A small CTC audio transcriber, trained from scratch.
Data: trained on read English sentences (LibriTTS-R), 26.2 epochs.
Rows from block 5, named by matrix and row number. Rows with one number belong to one neuron. Each number is 128 + 32 x the weight over the matrix's rms, rounded and kept within 0 to 255. All counts start at 0. Numbers have three digits each.
# fc1: first MLP up (model.blocks.5.ff1.fc1.weight, 768x192), inputs 160-191
# fc2: first MLP down (model.blocks.5.ff1.fc2.weight, 192x768, transposed), outputs 160-191
fc1.492:091136122114097229136107110133114186125173160152158146164121065146165126143126219119160036084123
fc2.492:140176120116127049126105082173209086108123156156142111120095130110102053153136192166155096152139
fc1.493:133134090070166094085113053147124127193179155181124171128074178146145147184116119146130178148139
fc2.493:145159102109158175093041108139140129107132162163157181144125178170083070053169098143083054101148
fc1.494:185086093103143152074147094110155144134080183091147127185198092135146093103097113155132073145111
fc2.494:167160046141156126104136142095081122149120097120082148094189122124163135079169125140141121156123
fc1.495:125113112169139130181130162090170134062074118107113135112165095183138101143061115122066156100181
fc2.495:115129207062138142153115132128146110108101134120079090097111149165110197092144098070188155115134
fc1.496:136130179150140128114119124115123129118132142129148046115125093123142134136134107147120116114170
fc2.496:136131144130095120131172111148103149147099118102167150139124116093127158071123143118090119137096
fc1.497:121174168183115120120129126108115097183075138180080140178139175164153168142133148159203100163128
fc2.497:136097084117140124129112093117189146157087101083118189107170127154173110099090069094132138118120
fc1.498:173156148118127122104111166164139126090119161186213124159157144127129111131056139120096110102181
fc2.498:125056060088092107110117127106090098068134125081148117148125179176079118112178143172107123139180
fc1.499:080111099161133144121152106131099141153089142157147141114132107106141027175224111148116144149141
fc2.499:106126118138083089094181159151148162134127115102132138115121137144157129109103116133112092189102
fc1.500:150123111107126147113129155117112136149138134201134142129125122133152133118113100159110109087136
fc2.500:138132154126120135167121146106105169120135160156142155122094155110122141149099115090149139133134
fc1.501:113128178137146106121161128131135079105150078153167168095077110073109154157229109185208137223067
fc2.501:137100135122112189170175082101062109132122114134109102138094120186085166156128126122102139155147
fc1.502:130123111108170143104166172119105130145132116135083159106107089105112156121124082115147119139137
fc2.502:111132151127104098110141163147102127151130125121150145147131131146117143123118094137110116129136
fc1.503:182163138108156123145170112137157177140141128144181239150119134157097147135127079158116079180144
fc2.503:230173120086187071201146103145135083117176169168053166102150079119057186083154151084104123131095
fc1.504:141164102097101095137144136145146110118170119126094136128096090173127143125147136134129119114099
fc2.504:179150132102050127140094149122142084130105142111113047105111116122146088123118091136215119093202
fc1.505:145076168158127164165056106177128069159172118119096081131205120131179156134092152139158067129169
fc2.505:137156105087082146119169183191163231109126142102078165096161105088142120175141089154114129144046
fc1.506:158096153102158129108172055117102139063158144130148063115132120170152110109116133153106090141147
fc2.506:116108241166164103134152117151132108174139094183120187123100100180064144199190144078159185114163
fc1.507:134112105053098115094138163053090121194152115172139090094105067184147144100166096069106138097128
fc2.507:168142086171094056151137127131083149131161095199108146110145179101168152139138153098126124053137
fc1.508:173144126149086127099149045144222103096130065099130135121133148111194108071060188136152122182143
fc2.508:081126093097107095159185133132119165066111146148176178172059068169092117170114188158108076121123
fc1.509:126112146154155117119194120168110094083160151106141160087119161138080093128151133029206125081102
fc2.509:179169084073119181166110167109158097178157157107093159207078137146069079127116092156120128120181
fc1.510:146112132117095075143133119165167138116123054105109168145104163125126168126142135092118129176104
fc2.510:186141094136164140139113105121123089155068135131144119124132141140107095122128139131131094127131
fc1.511:111162103057197104173037081153119104137137161163093127037121148071160140084172206128144162109149
fc2.511:139126103120134118176099094117119148158126186117156158086177154073103175171171110159133202087069
fc1.512:094159195116123143140090134165141096124126130133087154134091110117101076101112092106073149126089
fc2.512:121133123145093138074173145139179108076132122140158159070152185090115136140080181104185113123137
fc1.513:110094095084138135124193142125119094132116093191162101073137122161175144177159204064076112111116
fc2.513:153077131139138184100199101173126158133080069121128134097166103155134103153137145121112108170146
fc1.514:142147123120077111099112131168126122086103099109108117067106142136115117131125175186121108094150
fc2.514:150105100160103148143167152111096149146165117143075126126137141122127129125129099093120172132126
fc1.515:115160091097080139122175142130146134134096128135127116129111074176142115140109131154123103171185
fc2.515:128146106115098154149173138138123134188179159094144127142138171118105119171114134144127133174121
fc1.516:086173120125167097153147102130139138076122173139153111171068118100100091182148094144160173156180
fc2.516:136176103142154137111110139149133133109084160070131160139111134186132105133083179091154141102128
fc1.517:146122162160123148124178091097159160100144124100116133102082143118114119121146184174109166098137
fc2.517:145128134117071137121114120139134109133133169137120143082114127163119111128123140153168120113159
fc1.518:143154104048173105094122088126086159154122095130082115080105182113100102101089168091151091141089
fc2.518:177067096103086129115143144118217162116173142108113105182100024078125115138088214098170172096046
fc1.519:215094144125108164085095092191219147156158143152092205156201100173132161112087106138164104087186
fc2.519:140218098150076143116162126123107157126136104112094125121106151151143070077157193123185125158045
fc1.520:037123085096119123150148094126095158171105140171125119035134130067129255085068132153172087123152
fc2.520:234105159083068150143181154111096114100089124128074080135090140173109115127177142110082125162169
fc1.521:136174085107131115134117137082129084161167092154140154174103171167092134118125106166107136100080
fc2.521:123098081116129116143066097111151147098178132151112125119119155171128133159149142121140096145103
fc1.522:169152204146171177093113151159108133128165101101101095111117120169124180131161135158121150095196
fc2.522:149127170146158196129155133162138189096122086150051127145146096072078088157127103190118164128144
fc1.523:155126171075112159195114120189138138146076139238084034070135130116198182057152127108131139168145
fc2.523:098135093050168085176159154143091068147173145117164149155109109099081129107130087132136199111056
fc1.524:102135154128099098120132125134120127103119135131170114127106099133094102122152132128134132117131
fc2.524:127158144147095135126156147092141100134141095129161138134146126138106109166111116137118125097124
fc1.525:190107161174111102119139119149161119140130152085142106155106084109082111105103108140142141136105
fc2.525:089126105140116113154127105075145125122113078088086103168130156168091137120062143119143138150149
fc1.526:109139159121152155167167162122145130140088142092204144107068124111129083126199196072119095139159
fc2.526:141169159151145125174104124169099132161101125099041115184090148146093125196136161062141149187157
fc1.527:143150187112102115133203092065087115184147155106121137105071090085180136194164136136088140163035
fc2.527:145135090092140114133119094121148198075088153140127092130170177083125147098046123178111075165142
fc1.528:126087114048136117162205142131164065113154174170105100077111143152209119162151111151116161151148
fc2.528:071141180150089109099165185117122134135104102109133095128170118058116126166121159106176194113152
fc1.529:125103158139161142154132146164128138214080124126174139140102129121098119156139135098127106147142
fc2.529:099121123097138131143135133128099164133154161145097098123156076162100145179148141159150106154120
fc1.530:142102071158121133141148108130137145140159143138108159118065153154127176170080074115138043121146
fc2.530:165136104160103176114178116086073143142159176080123136146117136118105159131138165118147130168169
fc1.531:092173147110143116146155144132137088159097126171140135073193170113108134108102155135173136115142
fc2.531:113089145093075101091187119136088118131149113078119152142151141144112110134126177122159076138128
fc1.532:129113119088151167096106113144120122142130165113155109175114075119155117180075209153124135145160
fc2.532:162103097112128163161141075151164149145100094142123100085116146145143098117119127188136172157125
fc1.533:143102155157195166059101124131117138140148066098132097136166144152111112105100094115189111115091
fc2.533:127139127143160118102161096151183128115114168118154152157144134097077120152136119158186144106149
fc1.534:121117123181136086132084106125131127137164119147160180124125118141110121138149126157134133156121
fc2.534:105073131096069112121130121194150124136148150136115133169141101101157166092073142120151140126134
fc1.535:169142084142074120090131116077123148133160166127074113132079085169051094136115076135161145135134
fc2.535:099118070096101141133182097106148144103071102151142108146124155169191088051134144129138122115180
fc1.536:093072058133167153115185116149091070166141204159107183076121108190128086130074184066108081158104
fc2.536:106134131168066206118221052136133129152111166130178095146101048185033123072190138092140172088088
fc1.537:149152124111131072208095119153163093174200085218129180135110159199084064125114130234185116110182
fc2.537:115157086138131112086088140176089120155228039059111077098170157134169160097103129047049107148123
fc1.538:146145034035090120205156163161160150159168034158140108089106099126167146074140078049128123095104
fc2.538:162147111182147153078110158061086187098225164104103070120144094190158206104138160119113110113100
fc1.539:120116158127131132131078117143153154138087130140132128156161101137144149098090134085132117144129
fc2.539:157136119115146129112094133098128122144138141145131154088096120157124135126154144134113136150149
fc1.540:175072082075158171112187143125092094148043162127077103078057131132135137128146209027137197126113
fc2.540:185103116137123106088188156115205117119206138088127168123163151125080120120111099230103039087122
fc1.541:110131151122114161112131165143152116117114143137090132118168122109149118165134165144142159113130
fc2.541:089090183151138148139134129124097139080152172132171126127125143124120158123138108112147139154126
fc1.542:143111155164155182122101131090109152109125113130117124121127090157186130162203128133117116103165
fc2.542:143144156092135135081154131118122116147154160165164096110135110066130134092117172115128129051124
fc1.543:116099123145114162126122157094136138099141099137120120145177147131131137142123180113113131160166
fc2.543:141084156089104118195128107090148199135168085118086133123198182092113142138116083125145120135113
fc1.544:185099102099162060103063130106130136103110151149080150104091109125160086130100177164146146156062
fc2.544:035139128135092157148133137125161157117135125107100175143121140102108102105131145102100140146133
fc1.545:115190195132120142144148173098147104088141118149155158079111077147123055126243123119125152166096
fc2.545:185141106139148140075147158164107154153144174159055144144141091112181173071113070065138134136151
fc1.546:126114188129131128134116159150132157113143105223079152076153091110121111127129121147139150118089
fc2.546:130150106109117158127150099114123133119145119092146163123103141137083085120146096096106118115111
fc1.547:162099078114116088134105125158145084151136120126108158121138115154114119170091130140122151230173
fc2.547:152109085126146123147135126177199141103058126107093092152145137153153075123166089164085147130133
fc1.548:112130078120213104108154164186177137096169149135138206201070000116079081096139121141132144098202
fc2.548:100069114179164132118153172112103115103147133162141146081144173190077091124171086143115137080192
fc1.549:126167167189160099094147112111117115160106092104162106090068118147145154134100092178091105142161
fc2.549:175126187119126159094074108130096170155062132127128153096096077107048184128139142092087199155127
fc1.550:175143169167201046144134066168120119147220144125125121110132146062101119098116086127096091177118
fc2.550:155118205087173172189145135127135144105088092105086130170161106188118105151203105062088152164134
fc1.551:139051146080158162113090115111136139071220109135143067091050070123148148187118168148123205130153
fc2.551:182086160161139076231176199108107131124065131087121099080107094199185210138145103131110201133009
fc1.552:094082179104114150094104147142110119124129150144126136113076137206176133135172064064138094117082
fc2.552:099092162086133142113172119146136209095114157165133041151043134156108112125080124100170187109142
fc1.553:139147139091140174133137151165147129126131154158147114158115090132104127164125126117176098130187
fc2.553:138112141114078082114136155130160129112143132103169118165177134176100059120084137153141116132127
fc1.554:124108122094120111080100131129126156150115156108110102127111126133137116134155114145124128141106
fc2.554:128134127153092154115090130122116184137121115146134125125124134117162138182176083140130090143161
fc1.555:098123129176156183141189107134132144135135110171151167129139113147093106108139091176026111062164
fc2.555:122112124091088137130123126138137139169096114120052129171184082088121075192141188178213000119164
fc1.556:123127115159143113120124142109111142129141144145077101103153106124144106154115111130117138117101
fc2.556:124138115125142144145114114115125160122114079124118135134132142139131100132115134160142143128136
fc1.557:078146136068137074137161077186131101165101097152172098132111149125131090131092151163131126136102
fc2.557:170140137095133125084159125135166113115106083036106176123207144095089120172118097107158142069135
fc1.558:116176089194065144127150104125095159143136129157119202151054185079072084167084163087129150111093
fc2.558:123081111082063175140181095106038126171209226112144171167099099072111145040005142132109149133089
fc1.559:125097122125154152175148171175087101105088120148110076128162190072169151146132113088025147131143
fc2.559:084082101139088122057129118046124168159187136081178160183179122138149092091139076153182163134126
fc1.560:114119120095166153152156128147164084119160149152175146082116138105146117122130109135119167090114
fc2.560:145188159143107161148137167099147158090118134145123111092101107176179156112113114079101146116074
fc1.561:144124217113091188083148097211083068170095142108189140100138168104085080133105066042109168093094
fc2.561:163167162114138099113188123029109126089167170121131175098201129152138160151115151140169161134189
fc1.562:091152176092178159151137101224209123137169177111089128142103158092220151116102133081106155089103
fc2.562:093122130120087131190074192155107167127129135117134107151135112097118136133145090251199167106116
fc1.563:079143085145161160126151150138160134147122102117157149143152099127141114163155162102105159140140
fc2.563:128135144159126121159134104147134142150106132131104130164142137155141134111154137141135132103161
fc1.564:170138101126134159091140116164135144133154145150140108121131135155143156093103112137117127053084
fc2.564:092139100151149169092179122151100108165137126067134121104152118177132091093147067163122099124103
fc1.565:098173046128182143180000112113157172147125166019121137122105120116143167160156135112099160159197
fc2.565:141096191088108119168142208079180173141169130106132134178125129135165120106187094135105109171090
fc1.566:127086162103146138142114125170120116134114142132134160087132140133122151150166100152125163187155
fc2.566:126135180134143109114175131130112117162165136148105115152132182082119081109089186153125086104177
fc1.567:061115168093129132156138082170184139087164155155024125157110169131255122132155158103053029223164
fc2.567:096123068152068105114183140131055119209119168150097115142079068080117147111174126084163156223113
fc1.568:139137078121113161118126122125116150092107149152135148104157118128122125162092177155109121152121
fc2.568:093075106140135152107144128174106101134120110117135163125111167139144129111127120108188100150127
fc1.569:144077138112147146045124139128172170114140123172179047174125200101148109115150136110096073141066
fc2.569:124107144112113158076138141122167159097156091130167118118198074101093094080135055107169115159177
fc1.570:137135133105112140117145111132128148152120099123140151137120144112125126116122114130113118113145
fc2.570:117110117126120131121106136128154140140132117154130137125152120136135117144136155133126127119120
fc1.571:178058109146152157129149092106135154128126100128093113137081120164131124093069131118167106154130
fc2.571:166127163154139081133154096172167101117102172147126112183158158133111132163112116094153126086110
fc1.572:095127118113094115155132101145138156096124077141158085073132187216125111124085155136070113098105
fc2.572:142182177061150226148135084115116143044140083124117097074185154174092160163041142160167151109131
fc1.573:134054138098147138145135090202029166099103167171203161168103100106141126113194222162079150095149
fc2.573:124165121110170107104099110084044175150099150110123136075061161122133139198093153196151070141164