{"input": "log_mel", "activation": "gelu", "mlp_ratio": 4, "moe_every": 2, "width": 192, "residual_init": "zero_last", "warmup_steps": 320}
Rows from block 9 of a small CTC audio transcriber, named by matrix and row number. Rows with one number belong to one neuron. Each number is 128 + 24 x the weight over its row's rms, rounded and kept within 0 to 255. All counts start at 0. Numbers have three digits each.
After each neuron's rows are labels from the 100 clips, of 14976, where the neuron reaches its highest value: "strongest on" is what is common among them. Only what is clearly more common there than usual is listed. The data: read English sentences (LibriTTS-R).
# fc1: first MLP up (model.blocks.9.ff1.fc1.weight, 768x192), inputs 0-95
# fc2: first MLP down (model.blocks.9.ff1.fc2.weight, 192x768, transposed), outputs 0-95

fc1.377:130116109144142137146124108080129083158112154117085123114168103124143150133106110136118112111122151187161143092149143107137130139151151112144131152103114128086122098112154129099113120133103146135098183105135159144090103109148127127135104138170092090138129126117114155133170145124132112154
fc2.377:088087085144141134088171138125140103149131151126082111126100089091131147122134109151174138175109121125155138119176142110153115120089168153102134098113151124094139129151143132118084114118107094165151123113120136112107142128147126174128116137140148099148129154089143177128116153109104137146
strongest on: the word "little"

fc1.228:110110104141143128138094149092123138145139101158146132146115126112114180104162127110122147132135118108121134131123121154130126133165170148091154148150163092084122105097138157179094104137140134106175104106130076118160091149140112135109124140105131118131116123093148096165104114131146102096
fc2.228:112135062116127144135183145158164145099138080152119100124131138118126121123176071125089105125123084107158138116169171123108137125160210125108098143106172119105131116152176147121099086108112130131138169125131138113122147119113106155145100124132135139113108148124142117106154131112145147130
strongest on: the word "anything"; text has "everything"

fc1.89:147139132120132124107128115148134105130153085181123122118135132148126147142156129121139153116127133109124112146139174149113174104149130090171116146155126143108107124103103161160148154168140122142131102164172100098116140137123105119141095092134109108120138120113078128172119123129100126129
fc2.89:134123102126172127153119141108109132132117116092125137129162107077159108187155142098127147086133124117139082163113140152074122182072149132166146105134129112100100119135098097124159151119132088110142117094124166135103091137136184155147107157113126118085157131128099153122128122123112123106
strongest on: the word "her"

fc1.731:162135143100168152098143122128133140180113123105115134135129172163141143134117124156176116172102124122166150142107082095136135118111143155123132144082131171117060127148152145102175104153099128129116114131133144093174128126154129123102122165122092093125162109113127145102161126110108101158
fc2.731:102106139205157155116085075132151110152145115100097119080177109151105115152138129136145098160148117114148097148068160163124095128162102115142132092150160147153129130136126144156130141137144098143109148144105152138173150081118103133150149076142088119120118100128137089140137103087136104127
strongest on: the word "you"; the word "have"

fc1.100:135126148143127127108112088132138128130163121106162142104160107118115147108127147174083123147124132140118156126095135173093114125174123121049132124125103132138130085114144160103108142105112111167142128142121143085131164139177108186111108146107126165131149120119164138159098151161150111132
fc2.100:131127137092151117131136133150103158153137111107202158151134129122141164122108097125127102136107103130117167076086113096138122111133098140100083130154106091152143173128132104130140126126108137173139152140114097074138138176121123102141146132119112171138148130062135153094156160176125111109
strongest on: the word "anything"

fc1.140:168118098114100135104110151124117075106099159098138154110146157108140141130118085109104126104100158135120118169134148109148102122136103134111090065116146128131147090093118174104156131075108114116118148139172109144143124164129160126109097142066161127098157136152164137126118135146151117125
fc2.140:132142091079120105103105125172141140100153114102121155145112156102116185127121142118136120180145080158113134149107133178137114161108126087146149162109096116134138103156141147098200120108137142091118105148107181150108116107090145140094116095099110155106095127143151161091102091126140110119
strongest on: the word "their"; the word "his"

fc1.710:123138085140132116106101135124089053173115142122129141125163101125101120151151182155119143112106113162108139115102140108145156166188086090111163135130143119133126126119141153172147121139140111137150114163109084132119106164161100139113159143119103148113132126120142202100099127188119123135
fc2.710:128124167106153126143083116127081104136091147151119173149151142133101103152112144119120097118078151120129129154126147140118131147135073116130108146117180160116130132093168124164113160131133113135162154153120098136146152109129150099167144121154108140115090126104091169120161126128120112134
strongest on: the word "through"

fc1.648:150152131091141100151100110141111077146121109134116073171102122141176127129137106137139078104111120103160098093104121136141129133137123099089141127081108191110098123164199116129126145162129165127138162147165129083169114103128125144101110129130117116149108103105146160109113131128117138117
fc2.648:113117116124135070161114126139102114140147100136079137100103164095150111106122129140067112149166121089109143107174174138119142135132101139114158168110047127126088112140163115110137139110149178134127117125122127111148113114185116165150161106094120168124134122107132123111128099170148148097
strongest on: the word "such"

fc1.703:111133114144151127165126128142125126142154067098131089123087185145167093058112116132137154105105126153125130118170093097128136124136091136154131129161075154101125148094120098143170120156127136132124108137120160105124111126124145157142121117160138105120116088156115128128162093160187121145
fc2.703:145128137119150129137131144105093182134127135160104134128176130087140162148114150137142122112058085164165102162144092136145089141130126131149162107101110116146115107081102097105150138111104145100127129147130142110128095129115103140153152150118158143111127123122158126101097097094137127152
strongest on: the word "their"

fc1.33:139105118136136116169129111119092127123133166133134137094134157133139105094129128112120143162146121143131074125116196110159127109109138101106155108108149158133128164092166106118143119133087140181113128155122144119072167168082145111141140143118101131158129158147154140099112147145141139145
fc2.33:135151123097128110163106119122093117104154152123084159151122167131144106165132130109132117074152134135151129128109106178106119125152093129112150142123106164149108131153107129130091168114116157097147106079127116094148134185143118117154141124126130154142166106148106164096156147111113110093
strongest on: the word "you"; text has "gave"; the word "give"

fc1.713:124100104117161106145096142135148140112153132177168106114090094129077105153173149130178129126121134105126167127146118117126116131121142168116100143070083138143140116136144178163084105136163110105109197118149167096130145133118093164151091132162128145110112083120121107107160075164109130136
fc2.713:119146129078149117143136098152123151145093147158197150133089124140136106111113135101166159111132105104112107164176130104152163123134157144113144094147150148120143143137150135135148161119094119137112126131107136125157147163078117143122115145094122105124174137135112114084113116111123132117
strongest on: the word "for"

fc1.461:118098104145108134130128080127112116145125155126113123116099122124130123119105138105149130143118164126146154147120126125116124149117138137121127135141114109101143080113165123122091135099113090121154117121118141076136135174136130138142110169114120077121124132128160106124108103095090161134
fc2.461:143076110103084142123119127109110115099129130094136142144122143121182128094128129128126092175118081116151082066142140112117151134082125112134131160176144075074100144119155124170124115121110118103134129100097141113138116154129109103119113153132120125135147154138133083116111086120146090144
strongest on: the word "anything"; the word "little"

fc1.612:103157094149162120101174126159135105122130123138160099149149094109088128126147106155167120184142155148121130111131070106158104117120094160142141168129140122089136147104158156090110104150137131143184087103056146145103123138074118138134137149110140126129097149103136107099160179132138124132
fc2.612:146133104138148119189127138155117117091142123109097119123121144164092142143148091138138144145120158131156110089103095128134185185103153177127144115119121117122173097124157124106155094137085112157160128136088100099128145136121109156141115133113105143098122140120177148107153152093102114118
strongest on: the word "little"

fc1.644:128137094145131087108165116152169092109151191155127147160099134101132096137107176116101109194127156086076167143142097127161124123122169125145107118113160102123139108135131123125137128132136090140110153142110110120131161157158157120141119122150145097091126123143130088122129091153107138126
fc2.644:126118140162120143144119094157141115165102135138082146131100124099152154087094154128100125166126156107131104091126134132127155117124134111082112142101090086115102124145117099133160131126125149107122144154111104137129169143160158137146119137160105139125082123121126067147170131110182134110
strongest on: the word "little"

fc1.679:133173122112095114095141169133117138127129143138177116201133140106121121112140096144129117104132117132155133148124106125150113099089186134126140104086142134109158132136203105113121143139132125116138175114153152126115093127146166090128136166148085134148119106162124067149159180084178126110
fc2.679:124133148174113113068097180142149114139155153143125114119127097147124133123140142122146107124108118163089197173133143152155150123080122112157199123145157128116143121155120154121103151112108109121092130101169177113079090129137155090139112128111136102131120116105177131108157153139102121129
strongest on: the word "little"

fc1.296:097126120147125130130109109132118092138074119112144119101128106139096109157156133143160151128087119130110162096100124087098134147100156087107181108126113088163132104187148139134111158138140166139105162105083100131113149150099124181131149145148121148125104159152124103133126107149122098125
fc2.296:120099125112131091149169088127134119109131131153151139127115140142169112101103132142120127123145064101118107164137155115108182121101121115148130097140182134073134084134145163132145132144119115134139122146130117112121131142100176154155085085135162141152123120113135144075139087103152091155
strongest on: the word "for"; the word "from"

fc1.94:128149129108158147150138155093130154149081141157145137091185088145116104161132084119122137165127130119121120126143116118120155089164105096170158114136107132102121135183115111112146130148138165108152162148123113127110145136161105149090105109136141102140114089119078123098126085183160140058
fc2.94:109085190116153154110124123141128121170125156092149126128128105166123168127140146156142166135113099097174110170120100159066157131163167102135105151119124161157103144131121086124143122114146121107127150140147108136144183132120150106192164139128127142080126156143133140142132091115105131111
strongest on: the word "for"

fc1.613:153133121124145080144108129135134132123152115127117100127157091117144124154127103170188086132122123103153124098133136124124119157137088115093133142163123194149093133120158125115090137154138173102094137157123121152123062114160106173133092095131149118176095156151124124078101113125138162128
fc2.613:114146104146097115153118127175111140134173124152117144150132141124132112086121107115139138136139090108145137133117152116139152125157133072154119132132089088174117096140153105133146120139126158119139130170124136160119095105134126150116111102103092117151136085089165109096113115140147111106
strongest on: the word "such"

fc1.305:176104052126120187108117140151152083159094155136131105170123155147109110141130108125134110116136114163142124082120098121150107146097059128153138107158134112132153132143116132153138162152137181164142083143127139153112138126142146139094116123089130106119172102137141131122143133113150155099
fc2.305:140110137189144135159090154102156109114143122151142163145121119091146171099133129148176122158145116138090114146144143126119122120080125128141086126151101092147136096118132113128116120156131133110127144084145113125144157152107104116120123170149110126090125146143136135132131112104150120123
strongest on: the word "little"

fc1.2:153147169126143135172097157092118110098124123110145107115140109166160069135116141128132152136153150126091136143148138104165134113139162145128138102107098104160113122128176086187142139138096109083181135089086100095117135158151110146110142137169141092155089102139141146097146120127126147115
fc2.2:164109103120120143118143108144151173126107143144119136136110151124109128144143088195100136083182127102133100150155120129122130097085145103143116131115146133120097133122159107147144106173165131119153075147138109115138183146114106114153137140125125139099102145101146141115140133116103136092
strongest on: the word "for"

fc1.423:119134133108131124095123147094157166143103125141148145150110127188098101115101114121146110109144132142091137152106139155137127142099131152156121102160142127157161136149133130132120135164110130127148139129112119153135085139129121092140122112164126147177132091118134094131131106125164117101
fc2.423:110118119131127140138105127094132135144088156120126093141083124121136138179123085160153142122132111098145159168154153113123146098121133097163108105105109147181116149160139157107164115134112113088143160099148104063185147155106119121143120142137075131107122115153106133107134145135148153151
strongest on: the word "for"; the word "with"

fc1.529:165145151170112167117174100119119122129103118094099117134133140110162128139104124109167158113125123092122106148113183116129113132136127205122123104137123108140112097074135109145157130139125148139126137139129102117082168152167139106100121098062134117156144141137136129134128112142176098138
fc2.529:122133122188096125141129136164129155080174095145076163163129167116124153112053164131111119145117138149128122139087173160117116102140100105117136117141086128111140089094099113085144106102187125140119138134157147121091107148126121145087155090113132138109161131125175120121109124128136142105
strongest on: the word "her"

fc1.247:059115099073146145104096129111152140138152119101174125105146124162102128147084098155181104124128149097094141132080111164137154137123114159105143102161143094147119140128185098120150157132099126155109171143136158144143115135110135132149114131155161163114111152140107108139162107164115121164
fc2.247:140112105150115154119151101133114127068111111125116146159092106151121147138133119127099142103120145116103129145173126133119085123092127110122105145109098128140154111143145172118152144140146151120138144139138124115132191112114150118181113154167151163124140098125114084156114117161162124184
strongest on: the word "for"

fc1.660:137141137146146125152162180127116069159159078088118158138137111118135101147134174136108112158113133120141131137114135128095150127140100097135110130126114115134095117151161158121110058164109176129080155142145103171118135140120099109160090135128118123151132131102180131126128126143136124118
fc2.660:164122145144125130099090082126147093127168147131147125111085146120140096138125099102167146100142115086105100090105134185167165123149093115100126108156121149152107113144141106139140134158144171102141150126128152130136088139119145128119089163143126103142117171126171120165091128158101136120
strongest on: the word "through"; the word "thought"

fc1.187:146140177192127092122101149121160123130125101158174111140148116128079169143165134129110094111127149140132174128115119192144133139090181119132162135157153135110139116147108151142124111130109132137105171119115082128133121120085130131122134133116146088082121070084147117162155095144150103107
fc2.187:090157110138154091154114123159112141157164089126155109103085144129144135101100125156110126094113121136118126145116109136130171121134172124166104135110162140160161126134148142095086100112127164103101167120137145130095128150089129163157088139140146132140105099136125113128182149136166177113
strongest on: the word "through"

fc1.353:147140114125165091081123176142088116159110141103124117195143145120096134156132173139148152108139103090115126089122131101155124139069100104153124134137153147134162169097095132121111149146132109154147103139120136163123140120150103137163119120120123153150145161114089136159120116094150091147
fc2.353:109107162114151123098125139129120114115128090155097127138156128095122154110102138119097141141131160119112140109149093123131180114119171115194157107098093138081109147148164136167140158113134105149119111129087124135148123130165145129132071154121148142132123118116133130144080175150094114129
strongest on: the word "little"

fc1.334:140131108113086137137126156157175099125126175159105132134151130150133138141103123129081106120106138117106116129093108071117142122153131146128161141118114102150145157149148109095108121139118095074111108135172149135092166154169072165133130162132116111131137091162104092141115108150153155119
fc2.334:134134168158124153113138127152142104158133097159132192161132117133133147101096137118116139158114100130176121142107089111113161136103156141111163137149117110085133108116118110095177106126121124069131126146153128131136165145147099148174081140112134144134128120098152113135146100119140151123
strongest on: the word "little"